From a checkpoint of a small self-supervised image encoder.
Training: soap at rate 0.0019, 7400 steps, batches of 512.
Rows from block 3 of a small self-supervised image encoder, named by matrix and row number. Rows with one number within an expert belong to one neuron, the router's apart. Each number is 128 + 24 x the weight over its row's rms, rounded and kept within 0 to 255. All counts start at 0. Numbers have three digits each.
Before each expert's rows are labels from the 100 images, of 14848, where the router gives the expert most weight on average: "responds to" is what is common among them. Only what is clearly more common there than usual is listed. The data: microscope photos of single blood and bone marrow cells.
# router: router (model.blocks.3.mlp.router.weight, 8x320, trained with AdamW), inputs 160-319
# up: expert up (model.blocks.3.mlp.up, 8x80x320), inputs 160-319
# down: expert down (model.blocks.3.mlp.down, 8x320x80, transposed), outputs 160-319

# expert 0
responds to: cell type: promyelocyte
router.0:143100115118145124088107161099090112161121107132148194079118151143119146115095138155091101124124118135159145136151135176147126085159140103116128112149090110109125133125136153130156171129114144124129176110112162126109128136141174139121140128143152107123103127113179146076101129112138161102120127120125116122133150114132160095146139129114110126088132128144114159096142156119094134106173145116134142135136101065140116090121130121125175156151072119096146130120106109123120135063116112
up.10:149083088135113129127098094137152083114106107141126144129135118092128148118141113103161114154155100099137086138179136122111132142102107138149118167151088115087159158106095124172149147087124111096119161165182139169129138143149137127143121102150079136151136143137155147137154112143137104172115153154119143141103102139111114140099094102133139179119143126113097105126116166100138184130131136128143118141073132127100153142146108141112115152123133129124088153113150150112066123142205112
down.10:084117078140133160138083117124106101160165119119110109095119158087155123137123155168138114103126142147179158138130132081116131130139127144159112117126171138204114130117133147092094145101081136194158115152110162136129139151125139149131146166111147125173139095114129105109137151133120128142164152135155134135119137114142116143146124124115117130187077126135141157140117186126103148146119131136121130073149146129130098112079162137099152125146143118124105083076121148146131121157129092
up.11:116143144150150163123137088140151125130091127161125136113152162122164154063130102150124092119107170126159130146126139132120123075122158131133174096096114142145125108138130129096109134144127108137135109130171053152103156122118095141148115129139112149168163082133153146126128123179122143154099115160190125148120128133164126171097127163143151151150114176153141131121099117141102115181113166128155112146155126126111145146158086100097115109065114110123124145116092144103115160112183103
down.11:121197099131186092171111131106131103129117102122097147126109162116120110169164148150152182104150143126159144136105102144105129119146154136125156150091140106124132109127112117128129102127168096096145136133110136144107096124104142118143108113146151123136098130143106108148159141155156146131149113100100099152116125111127172157142146111151103094170147169130151141113147139165111134109136105102139151132107121117100140110094103119120148114080171102156098093107105151133134120156125102
up.12:166121115106133130081160130121177110136134104157116097155202131148144121123143159129147144109130122112101135127110132093067175150155142100103125154165092132098157103180098105173188126131114128121159149105153104105130117122119119141119098120142079100148129135122130138091158090149161106097107136133127119148120113107068113142128154117139146147120115076095106136146158148173117133117096095120130145131142119134128116117128154129120146116099097124103158172125132163133094122146130112
down.12:175129143107092118149145125146156110153088060127112115113143093131127090126159130134175124127102117142130154100088131160119084157130131159139096089157076174114097133137126112103114139129165111108149126172147168079149121138103123098138128109124125116137123137143106089115109150147162110152165107132114150171079149118147087138127093155128179138107109143127155122104139134113134155108118168172153139131121072115098112081137111183119097117100090161127146115151088110125107121115135144
up.13:179116166129116137141132131130170133128172141121127113115123155098123123097155152124189146084195142063134139127093115123110156097104108126136144139129106094116164141126145114124140121162119128121112093118082121120109160127148140147100130141119118129119179096098115138121128174154121123141183104136125116114114109160155147119135077103092179127127159145145159170123098165166150123150157112104135171168129137180105109099133116125119059122169156108102144127122119134155136159100166129
down.13:105100117194126147107130146163152173142137078150127117147129099117133133183152185132112139127125142126151113144106095168112097105149125108138127124134155155137086148135148155110153131126065140154140128139188156154103113146111108064109145127173117100134173139154077117113077092081143157158142157152154141142116092149130116148134104162145123108141120092124113088100155138124142139140117173140128143120102136144102113136101081154116138124136154146135120082106070119114114119121109113
up.14:074119140126124129142091187126121152101156134086123083133116181164144170125139120133129130173156149156124102115152165082131121129097144108123121156139096142130114118077195137151097145157130161139107126090145127161096115123118152079138107106117097163110099172115120116141128127137085104112140170117170126101120118163142127171146142140124114074148104096132138141149076114135128123127108104111110109097100128152171110147110127104134112088159168152157119112147172094102142080128150112
down.14:155156140148110128166143077098103155092088118100153099109137095105140139085128164098141118140092151099122110107119127143117152105114133153099136095150130086128190119173155148124146096101114118184083180112085099156161109095140122118122134094077164125108090165141110117095091152104124121102152119140089125099064159111118111117151129180112161113105103137120146123163136094148117100140142125154097104102152112128119143122167128123155108084148142105088142140155139104118098142145121115
up.15:134144131134143134095153108110159119124143131151122164136105157146130120158147121134109143151180165133162120120117123121144139116064112144148115107119159148092135118171115138113141154192112096139101129154148097116142084108138154116177127152102142127124144186138138118116124099125116120156145103122113095138127100140098114132103142084143148144133119147113138098137142142124153127172098162088129114106149113140159126146133151122137100155170182099125153172134129127138149166123136136
down.15:168128136133120128134160102119127116156144124125124176149155068134147112110131133108128156131088134137097122096100111110135122165126122115133109127124093117145119127108114124095121144106118158117115162139156185071148108141095144147121123155140139141153136140129097148143112147144155139119142124135121098106148076147161124117155088147150125140154055136098174142116131167112153136154098135173124135149104121135121120142154112143126111086161115123101159140110111119124106122135125070
up.16:106085144176121143127130106130115098111120107121130168125087154161122081152120159127122116184086123124117164132130131119143130137159129125092134119140148113099171180114140139131149136084119122120143125138092129118130146122109091078149083135144121120154128139133118131081106168087099148169108128107120174170130144122124147133103171140101102143108085141141180092128121119107136116136157096177164132138115128096123173120102082113079135143137127139124128112166119109126096135151131140
down.16:095098140148128135109075101122120136136111129087112149100161132131094129177145132145144098113136129112090089093134098110122133136120117108142165118137128120163113135143129156115161152114112105109107166125181155132162102109130103120109144154102124137143155141124135107162097099140139152100107123115148092102116131115102101135136144175143098139142057091121116116097069143149084142151101154159159174126169174133137123131102107142117105098138116144110107158163141094134132214173099108
up.17:104147164119147163068125135133154102178184133096122117121109077099106128068105119153162112083164139115146133134122113160111128129122168089123158143151133148166138082126129107170141133104154158118134123132125163168123167136159098117135159135137126123102158174123141137185130129147110155118144141111135121139088134092103179140142134156154132123088139147136133120165098129113126093128103138129116143119111150090115132154109135140156128154152120170105124170169144120121125122109099138
down.17:133106137151154145162122131127125167156078089124147106148162119156111134151099144141100095147113153152118111154107144125133139167096115141141154145156129154096150158136141097108099129112098134126139151169154081109167126150119133128119119089113118128134145109095163127156134157102120153151150152128158098151125093135128093128132122107082087123124120116144140108129146144119132109107108111183158140123152140111072121137130140131144119113129145107148129105143126120137134128137126148
up.18:130086092106149126130138123092106135155120101143131142108101093118112121133092130119118141099105130169133160088106154110164128132101103147137095153135129155134135104164101126138138106129144111097083116095136088120139120141116115135145099140156131172110154132114122116107111115107091090139160096096117185127149125174124143095124128178121112126160104096131109039103149084120154081140144142133109129145153137097165122134095124098141097188108113140164155116155141160163107066116112117
down.18:099113169087170157108145111125096126105121127131136103122137172171130138125186167105143119110130098130140165083150139145129122140130151152120139122113110104142113114115120115114116131146121086139151127103139158103122105143139104173113140075123108103154087110163133113131113124132115111175096141112078110089136123108158088121119127118151105145107117134181145147158144108132107096125108101114126097112152111164171128108172176175126172125160152142126123134096072128137115110110131106
up.19:139127136104141108134112114103118101125143155135101118137141116099145138129132099123153082111131159150110132124166142127136179111072174161126176118173100140117110157170110123145128107134140108142120138129122169076128091174174154102144096132124143152134130157163123120106139116134130142137161140154123108129149122106149157102152163150148139112134146131131115094140103138162133098155149133125158126092103118094132093146128147086126127150139092138131091129069117144134105117135113114
down.19:103102098089125129078108120076113158152153148165159150127136149133147119114156095154105156144094148099149138166143142106170103126133104104121122122142107151144132125112156135155107132125106176133096137134151080148124138140144137093115139147085123112113155121141130136110124153132165084143085123149130116162134182124123107127130111155118119123101106108134125146140164126159137171122131161130152137119135111155160151154148094177127144161125218162156167120121095137166145128149128130
up.20:109115149123115127144089115088179128154129097114150109153111133137109112125141151156098139151123160141126107163149138138111091106125123175129106117160102124096149118113086133091155132155158147130111130153127134122115119126136104131121132170132147151156117143120115121104167093164126068120111140079134089113138093082110168152153154140128104111099111126088169107134121134111101150117126161144140167136103151135133098124113115136133112172099126150081152081165136140069136110160162112
down.20:112115128098126111164119137110122173105180134106118122099119154103116098118139150153137102146153135105159091125124158103097148191170118083123121073130097132137149148155140122146119122163095098104101128077106118121090124133163110094129135153093150102114110141124149161103145113128127071136122134120125134110129135102177125129098118124109156131114174182151099132132134144184126116111160124111113127171140083088171109100120088119077064126170140129133109159105135137092125151146110126
up.21:135135149135152125110133117152112123151131134174159097181140100128162157121138099116144170129125181152128140144168103139093162146165116139086129126132126135101114101143117114130158104125103129120145111107089109125135121169169072152161121113116103125098109159102157166176146176133138153146122143160144095125098151135160121147139172118120103127117149188134126111140114166096101120138134159143146162145140116109085098153114097127111110110139130163082119109095090107139103148127148126
down.21:118170141134142132125094126160086105139133148123131151174142155106176104172144096156112115109089146129102096128115146112173108114084146148096095129130103152105152132127110117124136099100107150129115098132151102115080099146112100160101117118100152108106126111117119103132096096138122118139142109140101092147105124112119173141128147097073150159128095096124124176102142139125141106068091139110167124120150139130116132094168084131124134121110172136146112099073129157067144168153136138
up.22:129146170136111126125120143119140129174137115135152128134131088169117136096128163070153116109143153137126134099116112147154144124131121127182137151111102074123154121128131146139167129097128161157119136092171116093127110156135117156145136160125139137135087147099122140107142161090130149085145116120170148112126115051138162162122122131158163133125109128152135125121151138115124131096145144154167166120073188126180096177132161121088180144159098175141130088161106146169109078125142121
down.22:134118148153138143121109086142162159133105115128120143127147143121124159135134153122133098120112117143115129107122124131147171155094152113115135133100108158116133140119123149155147140140065140155119131151168106134137101121122129097125130144128103113110076121130061111123117085127153124138133144096187147140151148087151124107162095143154170126142109111153150121088161095138111166122081152104143157099183124092116154129139087067133088113169173148110113091105111131130111161139156132

# expert 5
responds to: cell type: artefact
router.5:127119122134126153103138119101150139154147139143131130114116159137140135108183146133168154110092168097107111172138133110147147096136097152156109138117111078161121116127140115133110113136102088160126134138152118121104098111158126122153126105120071136149106129135115103120116171134122143115131154145112130139166156137156149141116141151141099150124120114135167078137145134097142142092140144121142100104140143165091178110109132127135129128154142138137098095144170092153167141130149150
up.10:123107113122133131089131106122127122128114146113114096101158136136106138132095134131092102169148119106078104159077167124118142084147125139114138110125101142168097111130123163106159091159111110133149084152102134144105079103132129120152081122157154145171121129146132138064095164112128145116100117133117112113119086121126141118132136136080128109147098133093100152097126142143132128144191088112153132102129118158119149134082148098147131094135079137096141075191127128096133089135168137
down.10:110134101113175158130110137104146155105090139126146110119116121104142125094143114149142127097135121090166148136112115086132155131098137139151115118116146107111131140094123126101145121133144133087123141098117119119144108105124061166120105118151135134133136121141138128118162128145151100129123129154175120130123135103154153142114111156092057151114148128126137124147161110123140157110113141135108147125172123154107165142070124131091141147108134129141097105134136086140125130130065144
up.11:139134117112111094129116099120133162132164135148154122147149135128169121114121088098120101110138131098088127090166083184111114134105165106150145123132156126146122150131109116157138099115135117127099126131168166157086163114144088115144132146064163170168123132128139158095137140122121136132159134089149126144166157127163149081122126172147170140108071149125140117158106109103122105158152159137120122115201104179171117108115083100095158114137087107114119125078154143118121150150106112
down.11:077131128130155107156168139130136133075103131090136136128130124118123141115167160136136120122135161126170143153126121102108103095121166151164143135106107146126157126135120133130097141135153142167140133138128132091132151118126107100095101133149136106076180101134147156134159097132121126139130104144125175107100073130136118096145134140139113137143173147119136131146123104117119128129153072155156115137134087148157085080136125098122136182097165117136132086180155125155133112110120134
up.12:130123108144129107137138134104135114155131159106145132138143106152133115100100156120125131127113136084147104143127119181151119172096147109144120184158076113128096102177129158140085131140099151149145108096105128153116128179150122131153092140136110133120092080174110122164074113098123141147135110088126131195147107146175120149080113108133156116145113131156125126082136130159127092135132119129102115152128127121092140107109083089137102144171094157139088101096128111124102133139137147
down.12:145122138125114121132134128136153148090110149161075147111091125177102116108123114167134110077139135061150100106109141083148134099140086154122057131129081116135105106139159131160077145118098145165120138103147146136105163124150105097107105115103083142093129147133124110104091139111114119121158159150139131148144147172134127116053163109090145145069155091105107127126150075134133160119091127129147104114106126128133144153116113109097120148136135130154156130135115154118126158110138117
up.13:152105124143094131088123134131089126093137162111118164091116120111113112112124106131102133108102127132149106124171159113109128127157120151106125122099109147147134113130096113095109153138091130124143129108117049103145083111143140097129102154130146136111096118130135120081173084137098152108165172097137153062147101130130118070094139122121148121164122161147094148154120098134127119146166118152143127157125127106171135055123152157144160131115156146156093116154165157124106123144132123
down.13:176130139132140143130154105154120177148117145154167120118142110107119151094118123142120133151102141116070096177161073128165120107133120137171157124091113126113141133100170109110122165172153098125127126078115117096164104145161108115146134099117136114102116143115094120118129134129120120132117140149124137120102101166119141122088142117108150123107136132193157120146089098092163167153118154125132133131170129147103130130123091156146114139115121141144191141167099087122073098185178166
up.14:127170150171158116117162105142134115056159165144108122149145145128159142158138129129176149125130153106176098133133113153085163163121105115142137162135148117098135159121116137148119102082130132101122091119149093140128133087111168071109135112164077091137089144121091134156127116132125146075070139132139128120131127115155118122111100132107120146158113147135137098090126143136114120124145161129118101168141109137161080150154119128135132131109140096131116119129130171107119145105149121
down.14:138124121143130116134151116182087131122169110140137180130112105109169162096115106116111163123110142117124148180138109154137118136137098096133152124120080112109141118129143130092104170127125123149163135106126127097096106135142080141153149187172131150139114130120184113121126146081117123111119105146140134117135167185131120129069122180179084118130135132117139153120147100114149104144155118150108124121155167144111132118201114160157126144123145123130162110144177083123110113130128129
up.15:127110110153124108106121127091082148113130133149090134142129158111111116133099108099116112116096138135101143100126113134156073149122128144138120099063098126090092088150128136124145165125094111131147114140107093136137190120111094149134129119176130102170119129123096151124115141150086136138078133105087121140123111119126153100161144114105187142138165165137137118152083165139107140138175116160140118127124143122150126117136119105146136134097140129114135156156158105124128121160160109
down.15:142132125056107153114185110144137116131137141192139130131163125108136120131151134120141087136117150134153137142099105141149120108148124184112107107163154119157124124110138139154130135162153116080100134098156140096154155148161114116151145127145130167156154160115119132170106134136091108138153143137073139137156125164094113124138133134136108128109122091107109167111159060091136124135088170127124118097115186155124106116149112133153158135132096126077113147124106123146103186186113145
up.16:157125119131142139104114122125104124133114160143143141094119130141084145091107134111075143141128134135091132094091127158125124100127136092136147116114136091173136118131145099136118108122137105152095139122117134109121116134136127126087106106122110147103122139107127141124142126118169095098160136139182164130113107134135109160147144116145105108141124119115068147092140113149145154132123127118151113111091168119156149174145135147151049126121104132164110113118145107121125143095161113
down.16:123117128173139132103125135090130139172141149084097164152124149137144117137125042105129135141092137139137103124108122121123147125129155142131167160123137113084153148128090113117145124136089149107112115155099180114149124134123118110169156087134133145178123147092153174120121130099111095158146171166148118128108149134085140164107116131127097104129155167149117115171136181143118129160124146135115134103159108138139115117116133109144125107118149154183163084151147136131154124121164177
up.17:105125110147140128163125153127132119124138133117145133134111129151112115117134122196177106138124168134175102165108154096150083128135112117123109137071162131091104137153148158133170147136140180082076078129128142113132150162102128153144136140123140146148157128118096150131157199123112172115133132139116148125118130116092117129152116098090116145089113106142139156156116108130155132124109144143110153131147096099139173116138083134126134123130150132185126152148142132127129085107114107
down.17:108109123098135119109144112159106107083129124123177142143158133114114083089142107167119150155135185154181146114108095086108149141112125128152107173117119124158133105147134115122127102146103160139093131099135142095077118124147120125072123128147115134111103124159166148129142102174129134137168070123177157139086125101127122144083116090119142109172125147139118121148102122156116140122133099100134170139103103093143130180134117122128081142150103094105132118145082148132154154179112156
up.18:105154136116134129159112129145129149132173147140127162132162143161160127107179152127163108115141111149170102093144133159106163096156112142145133116125130113119141142165153132091126148113120119105140147143097107093100134127164105105184116097100144130101124129116095123159121145157123106129117135120124120108155164120132113126098141143113122116123122089120106105177157097131153129107142077149129168114115137121120116119129132099077140135163155181149106186153112125105087123132131129
down.18:123090133142135116116116105112130114128093129128147131186149108147123160137119098127153109149122137180108116126153113136108122103144135103141133091127119114113151123108103136119144120124155113108152139162126134151166121133090183121171141093135130143136156136142139142089165132114125134133102168094134143158141136076116115180127126155096112122116123101147088136132100106122135129145136098110155134120126129158097131105123165168090166118092081180101129143102120173119121132156121124
up.19:114169117124155125099189162140138087149144117123118154166086090135098139133102129136109126082142156111130101126156168114160116127146127116129052116153128124073119093148112135103139096130092102167147115162090170162132120136141138120167128129162142139130115143130112128143134136098110140084131124116143155154168158108148097124112141144119155171116137124101131117120117136101128110128087145150137114099127127097134138112140132121132122124080146161067137089153169123138133100098119125
down.19:147126162119146177076118176121133098095189082106108118117148114129139139108145157138127132123114152126092136110131146096141134112132136126133170153105108087148119146119099158152155119063109186139130135125162105108123161150155121134109097127097078119119100178112080129100118124106114105117125107089129124140119151155143090129140146141091151108126128144115149153098181191168167126155130115117145138147140134120143124156123103132126129134133115120173118150088135151163181150130135084
up.20:173153149109123124125117111163182076135156146124114129143084152145117155121132126144100093092160157096154159103119107112139116158108148131120126120107170085149170168140102078117185127128098127101124098147114111135153107126117137101100123129122089085122131094151122170113123144115107127097085145091100109116136115119147140120143128125133143149134147147158119151122157111159129117126133149157053115131100109103073157114119129164116112114125117134142135160182135114146149084132146117
down.20:134128163144109160128129157142085158111104145102143125146107117108113097112149098152112119173113093128112092126127123187099146189125145107138143073098137118098122126095128138118131121120129140153099087132098144087141137127120160104146129166055119090123087156114104116165165117144130115158157124160091156108150159125144119157053163122140145094136106127130127125153107142136131123145145156129147141114137126109129118113136142148118139142143138120114115143161089120161140092120122079
up.21:104139192159113126138158137120117139111142143166117167125144150155123183136160133094121110106157144105141125147131159167090145099098108126134111122121145145086094119124142140147153159110100170115140130099143099185121084103147144103103074109107134129124089174112109134151118106101119086127156133148143165098132162103141100144126121146137131139141126113159116064155148133125159144107108116149143130139158137105161117137163131150112178118142076100143128152157122144123087127140111135
down.21:129155122132145118131161139112155085104151125129179101171106163121140139142147159121151168125117126145090114087117103142162096113169104108107104086203136138110129113114132117134131116164141152122116171125083147141114160165142126134115106137113137080133087133115124116089119091142141169117127125165064153122129164103141176126111135143176104164125117104126134151149147123117103094156120132113135182121132149089169165071151122148083120152142102137128161125140125129149116122117131111
up.22:136163152114101167167122154113089120131148136119095121113144138127136092124069122111128113132109128137138090116102200123083149127128125096146153115079155157124145165116111111160133104110121119168111122116097105113124094153103164183098109143165144122081128129137153179145087089117163066075122129094126147122123100129148150116153126128097095141121090116115087099115136117118118144103144094115135137134126120128111116171107128146122170113116102134111097132075123098145111116113151137
down.22:138162163139126120131115115134118173105161131153114129107148157147112113121125091137164099105121172145187128160118118128107099099115119139146113134158122115104133129071163141112063099120155164105100141123139111145126123152148157094133095099146133110136132122122117106094121145118130091096141134113169116163103180122129104099120120163147124118128150166160142174126111091149143157098123086094136149101125150147174124145153060178093157108111129138094136120105167091139096092125157130

# expert 1
responds to: cell type: erythroblast
router.1:125110143096083153090118151117117120153133090123113172158180154148150127121126120116093107095119160136145149152135063175100113137128126117113102128127112122070162130156105103122177105134121110107104144129169138139152150124158114161101135142131151118153156130145128142098140141107117110111164151108090147108149104103098109121130129073138124104154147128129157135149127145127101135050130169152119115113138117084138119153124165124120139147072122102154157176101111140129100097127128139
up.10:216150101118163182126120075142109098134131140127177121124092133140144124100117110131122106126121113140100162164127138097142132096113133126123103126123119148122139123082191128144127152121131123120099100131112128134122122131123125116109121127114098150102176178134114117089091127152087181096085153152154103098168158120127126093118149112101117120099134103144118162117162107138121117118151150105105180162179096156090149142109126144100140101109122089102142136113076148085123113124164149
down.10:110137124152137127154086111143148145154141109106208132130133115117106119141142110083097142109158127138157114114105105118138146115083137088099125126113130146157111082154182119123145157124103109103115145104152117123113164123142122168088116104161141130112141152127157088133157141106146115094140136119124143144138125101099123182118126137126075136122159080102108086121121119125124144178111080135127120107137138151106142106150120154152118142087123111106122136128117079154105164190137128
up.11:153099118099104175127125152111091133141128115106125111158119102115095101130174152094133123153086128138136137125155123112111137114103129157094113124147121106081194118116156085150077140159120131136125142135125137104109120123111119161113156134166103181097122126154153133143151106199115144145112090100131120125136136142141131126125078178075126119097112142192127126143126115104138150127139149164113112146120158140118141106154136106140088130172151077136125165148119147147120123174141126
down.11:149131117157174156151152124160111112161139108129149121103129129129096129092153123109124134069135135151124148179117145127154129170131116142106109114124114103139149108092095168123125125166152089167112139131125144097186162144155146160151124099139093130100119166094154100141106126090151137128154140120141136090129138112133121121140126155089123113108094127104143127082152151121159120152115167145155100209118112147130150094122168108141130158140170121136106157132141115133090141123141138
up.12:158121139169103167113118159145117127114165134092131116122129127153097133093092068124075124138129146146134112098118117125135102139121140098113125136132107119120142153148132136139102109133108101132143157148119108078105119117177102128148112123100148118170111170126144107121120118145150133116121111131094158146126084122135063172150114115154124132118116081085176104160133102152157140123119133133112126125132148099138115139155116185105109117116145120152138172165145153189139082154138105
down.12:153115169108108090098110133123095128129128113142134156133134064173134085132106106151120112158191137162127118133143150164134091100112107122150155072132098154149105103102091078121124161129139130112145113119127144092128134135111149119134161131141149092100135141139086143111143147133131112133097081148120069125151151113154165108108205116151143141167142163135107102108127121141088142107135129085123146133118150136138113088111139147154137113128121106119133113157121151112124138133071133
up.13:109112110133066145133150129169101102125123149141099165115078140119147146087165163115127166146095139125123120156129139158090129129148099129121150168126119119141114117138144136129131145136152121128133129128121112138094109124125125169110139158186147152161151156133101149106113151109117122066149099115088104143159140112093149111105128098121085155123090127124144137136127156125120139137180180083163162126162145141157104098126158120162122128130170105104128121143131122132141090135131128
down.13:132144089124162091126153127103154113116106140137128096069128122150118097133136098149155144135126124139123167160115120120087140161141150120113137127171095107080096123078129114146162104119122117120150127162079134149151119118073083124110094119128083143125168131163117142114155144125150145114134135131146163107122134130120123112116133126124111137099120117099148124136098098128134105098154104139072114097165100094096137119103134096114101109190094106151152089131159096125140148131162133
up.14:124140142156105176152144103151151124172073104079144122183153109137111115127119126125120148173116130141158117101098161148117133135152127108117103141059112135139118117124165122153091191152142157116131113144127155158138150141182106128162137140161125120141092138137121142096145149123097181096119115136164127108120135132137169112132077137115119143151162163145113135140139134104120085111140153160120173181134153110116099114104137115130112129167116149139113126136126150120130157109167115
down.14:084120126096156093137120105143155097127100089081137140126138136182118135135135105110147113125133109150105109076128121149161127120137147113145125157134161105108078136155140114164114131194113112120134120131144120090128090145151146117156120076116150122117145148115145137118135112155145124165153142123105136133118152123137123136102145117117154109139147153125143084111164096126124155141146136151115156106162156082067094123102094112149122140065099164125141153138068118137117129099136120
up.15:141151140110095115145128091166144128176113125112094127116098149123129155143126089125097133133121131130181096095120146150131137116167167137114167120113159154096133114194128105162118138113136125100111140109153148104093148126098127142098115126150171123100143095134155152103151136106103137121153109167113158157118100073105088142096130106129135108109132122125127139083133121107107156098163105136099167149084130135090153110076127145125134168093129114119151137153133163123126163141082095
down.15:106159126138085138151140141126122132062109135118137147116212114119075173170126181159104099112137130149134106074114112103137140154140123142116144132098123096123128146162111145150133120098119159099150091151111115113125111146125120128118119119144108147175120095163104145111116141123200104140082085110144112162117098129138133134152148132113074164118130122146100105153105126098124119133156149143130139139113121129103156124141133110087095095105101099137152143074091077092105144156102142
up.16:143126120146145144159094187158123107187121075125155094151118110107107134132160122158134124154098185114153123136120135195137115098120121145132142126138066101188166163137126140110098122116126128092107151125138155143125098120112077163137112158111126117126125120149137130153098100126133129098160113139114122154082123143131127118149140147106062146136097172121085143083126146086161149121139101173171137097116145071132105145130106088131161144109107150130133142076135139169148073133127137
down.16:112129120148134112164168131095133185150085108133121121117129125141138178127124122160108147178103130094090149085138096179103136137108133080129126172139150162128178122148132131118154138101122122102172124158124089096134102167063120122087178122087143087123134144142137097135129119114134132099157135121155122101117171089109173126141126193132158093120129118119112117147112139105105140132149109127106144145106121124171132115139159137160102120137137119188137172129126122151131111132120126
up.17:089146126153138114112119144106123162119157096125164112140135128126128099121100141097148095116109127112192145126099112122124144153161177128162131094108133120138108111131101114148108093149135123083122121104121098120125144111105123125092119113077128157161099118143086145154120101113111151139129124097161097120132125137127113116104105106143119086146106144112121129136132112131131138138113085140144083143121106117128130131115155099119142165089121130139159110166131118118132149075117143
down.17:072137048118126134106124144135107172127176124125113142151144142120109117091095149087085151147143130129135135120096147117107103122143095150169157120105100167146137128126104147149128108101080118145165135138133154130111130124147109110138125122105133121139127110115083114161115113152165103114133149149129176159117138137140151124140073167154114113121123159121159080114117152139120156081156131132140099166105153127147116139127139159117139164126141136088138123134137182145147157119125137
up.18:140069122123102146168161177153121111147140109123098102152073088135158132175149135119150134099123086124118102124161164128107124137110176104106131123118156109134117139118111155137108133134090131132149144108131150100133087155127076106126115168093072128142137088103094140150103126130079156105114129101118160127129106102139110145106141143142141120111082187131149107097111142158117136107121118122103120160167127124135125158140124127118117135134119121175140134130105107098152153125140069
down.18:147127124137140120160106089135178138127143142118153118113105125151174167143129112165109159123124114162166093086135146122125161130125142136093127164142136172157132145132138141157059176162134089115112075107118177146148117131138122144134099113148127126142126145133161161135112092133170165131123150148153184133133119129127148106160121129127145115147132116146161161148104092120138155145172117121121126136109153109127142125119079110104144120139162118144151173113089136121100167155133176
up.19:087183097157122107152126070119096143099124132099124144146162105129111117127102142143137109133095090115133135151126105150101129131169164153112153166137116143089178079097153164104147118097136128101084155172156112161109153116112120157163123113138089108150117110166102122117100141133126145100090134146142108089147080132117136124106132108100111107115130120140148145143099135128108128143130133122134112162113151134086110150132120128118152139119082113099109168141137121104162133135119152
down.19:099118127115112103141084157103157109089103137133153168121148147166137140134095114170083130155115161124120103135126100133118180167124130137110105116098141135113122126132111101157116089139141150183099129125120098132182139127110146174133138155097167111100140132132153116166148111172109089119179114074151154112144086194134104151166120126135112100182130116119108149125118118102139135118108160105113134125162127096106112137142134143139146132084154101113100153127151106095161121103120089
up.20:140106138129123129100137091173087128134171142159135111120120100113103168106151160119131106108113156148178129158111138110079096139135120105142157147137087113109114108117110123170109131067144137151114131125126132109140140178158136135109143127130148134124139149102142117150137149134128114123116108138133088131116151085150157105146097133205136183108144112170106132128107147112151110111130093120107124105117096132154090174139143144125130103124145148135165102131125138130146129149113126
down.20:139172131110168165141135108067142144122138135106100128147113116172135097120124112146123141104138149154096154124120144126150128155104146152173119123128108123135093129106153122134140156127114131158117177162094116162112104142165140112139126128151116115144152174101181122096173106139112144090125168119137138175129150111138148148127145121165158134143139164121120143104119174119100148125134114089114131141156118091151134105160135153117179077104134144132137144135104125147123127112140138
up.21:122117144095084141172144100133103118103150134123108152182142137127141093099157121129136114119078078123098151136123131161100126122163132069102135129132118100123118141131119134115146167164077170130107166118144089094105129167119139086107072113159150146144097139143143161095131126112113131113111130138128131146120122118116178182118077099138135086178119124176138119123142147166131150114155120096099104122122082127128111091121141143117162158147154126143168090146149128088134126140135179
down.21:130123155195158108082136104185148100116120144112124167161111108080127122121122150163150100143128124173116143106099140137105130145125130127149164172121135100113148123127133125102149126119119122135121087119125148120135180090139147156136131141154084144128144124178102098103150071166121075135170158149108119135144146117143140064125118109132138128159148156096179144110110125121167115095138078112143146167135161132141146045117161116137146146140127177109141111161105131120095144119121143
up.22:129137088094097131155111161114103076115103154164115119133138121151132149145114144180145156130099102129148137135127142117082118091145148102108203112136129100135126152116141143134073116151171168126101159098087116115120098160140137105095098127141146192104166136110160135114141127121120124096144124136153137078174153104114123165141120116174151110121172141136137087118174096148122140089144100139094119131172131144172098125115161119103116171142145095159120135121150108166139125160182144
down.22:114139162116113150140139154122125113150121121157128169135123145113179135138111083136123124139099117114128095082150166125175115126123130126149107130201116141135105158109142098121151136118135098112130139166118160111125177066142136149153069105166141103096149124127150114159111118114148134138113159135084138124124109100167127096093098064148127105118099132125120118109154106108159140165126101116175108135111108128097152151177122130145137118105093170135108144112138167111130138107121129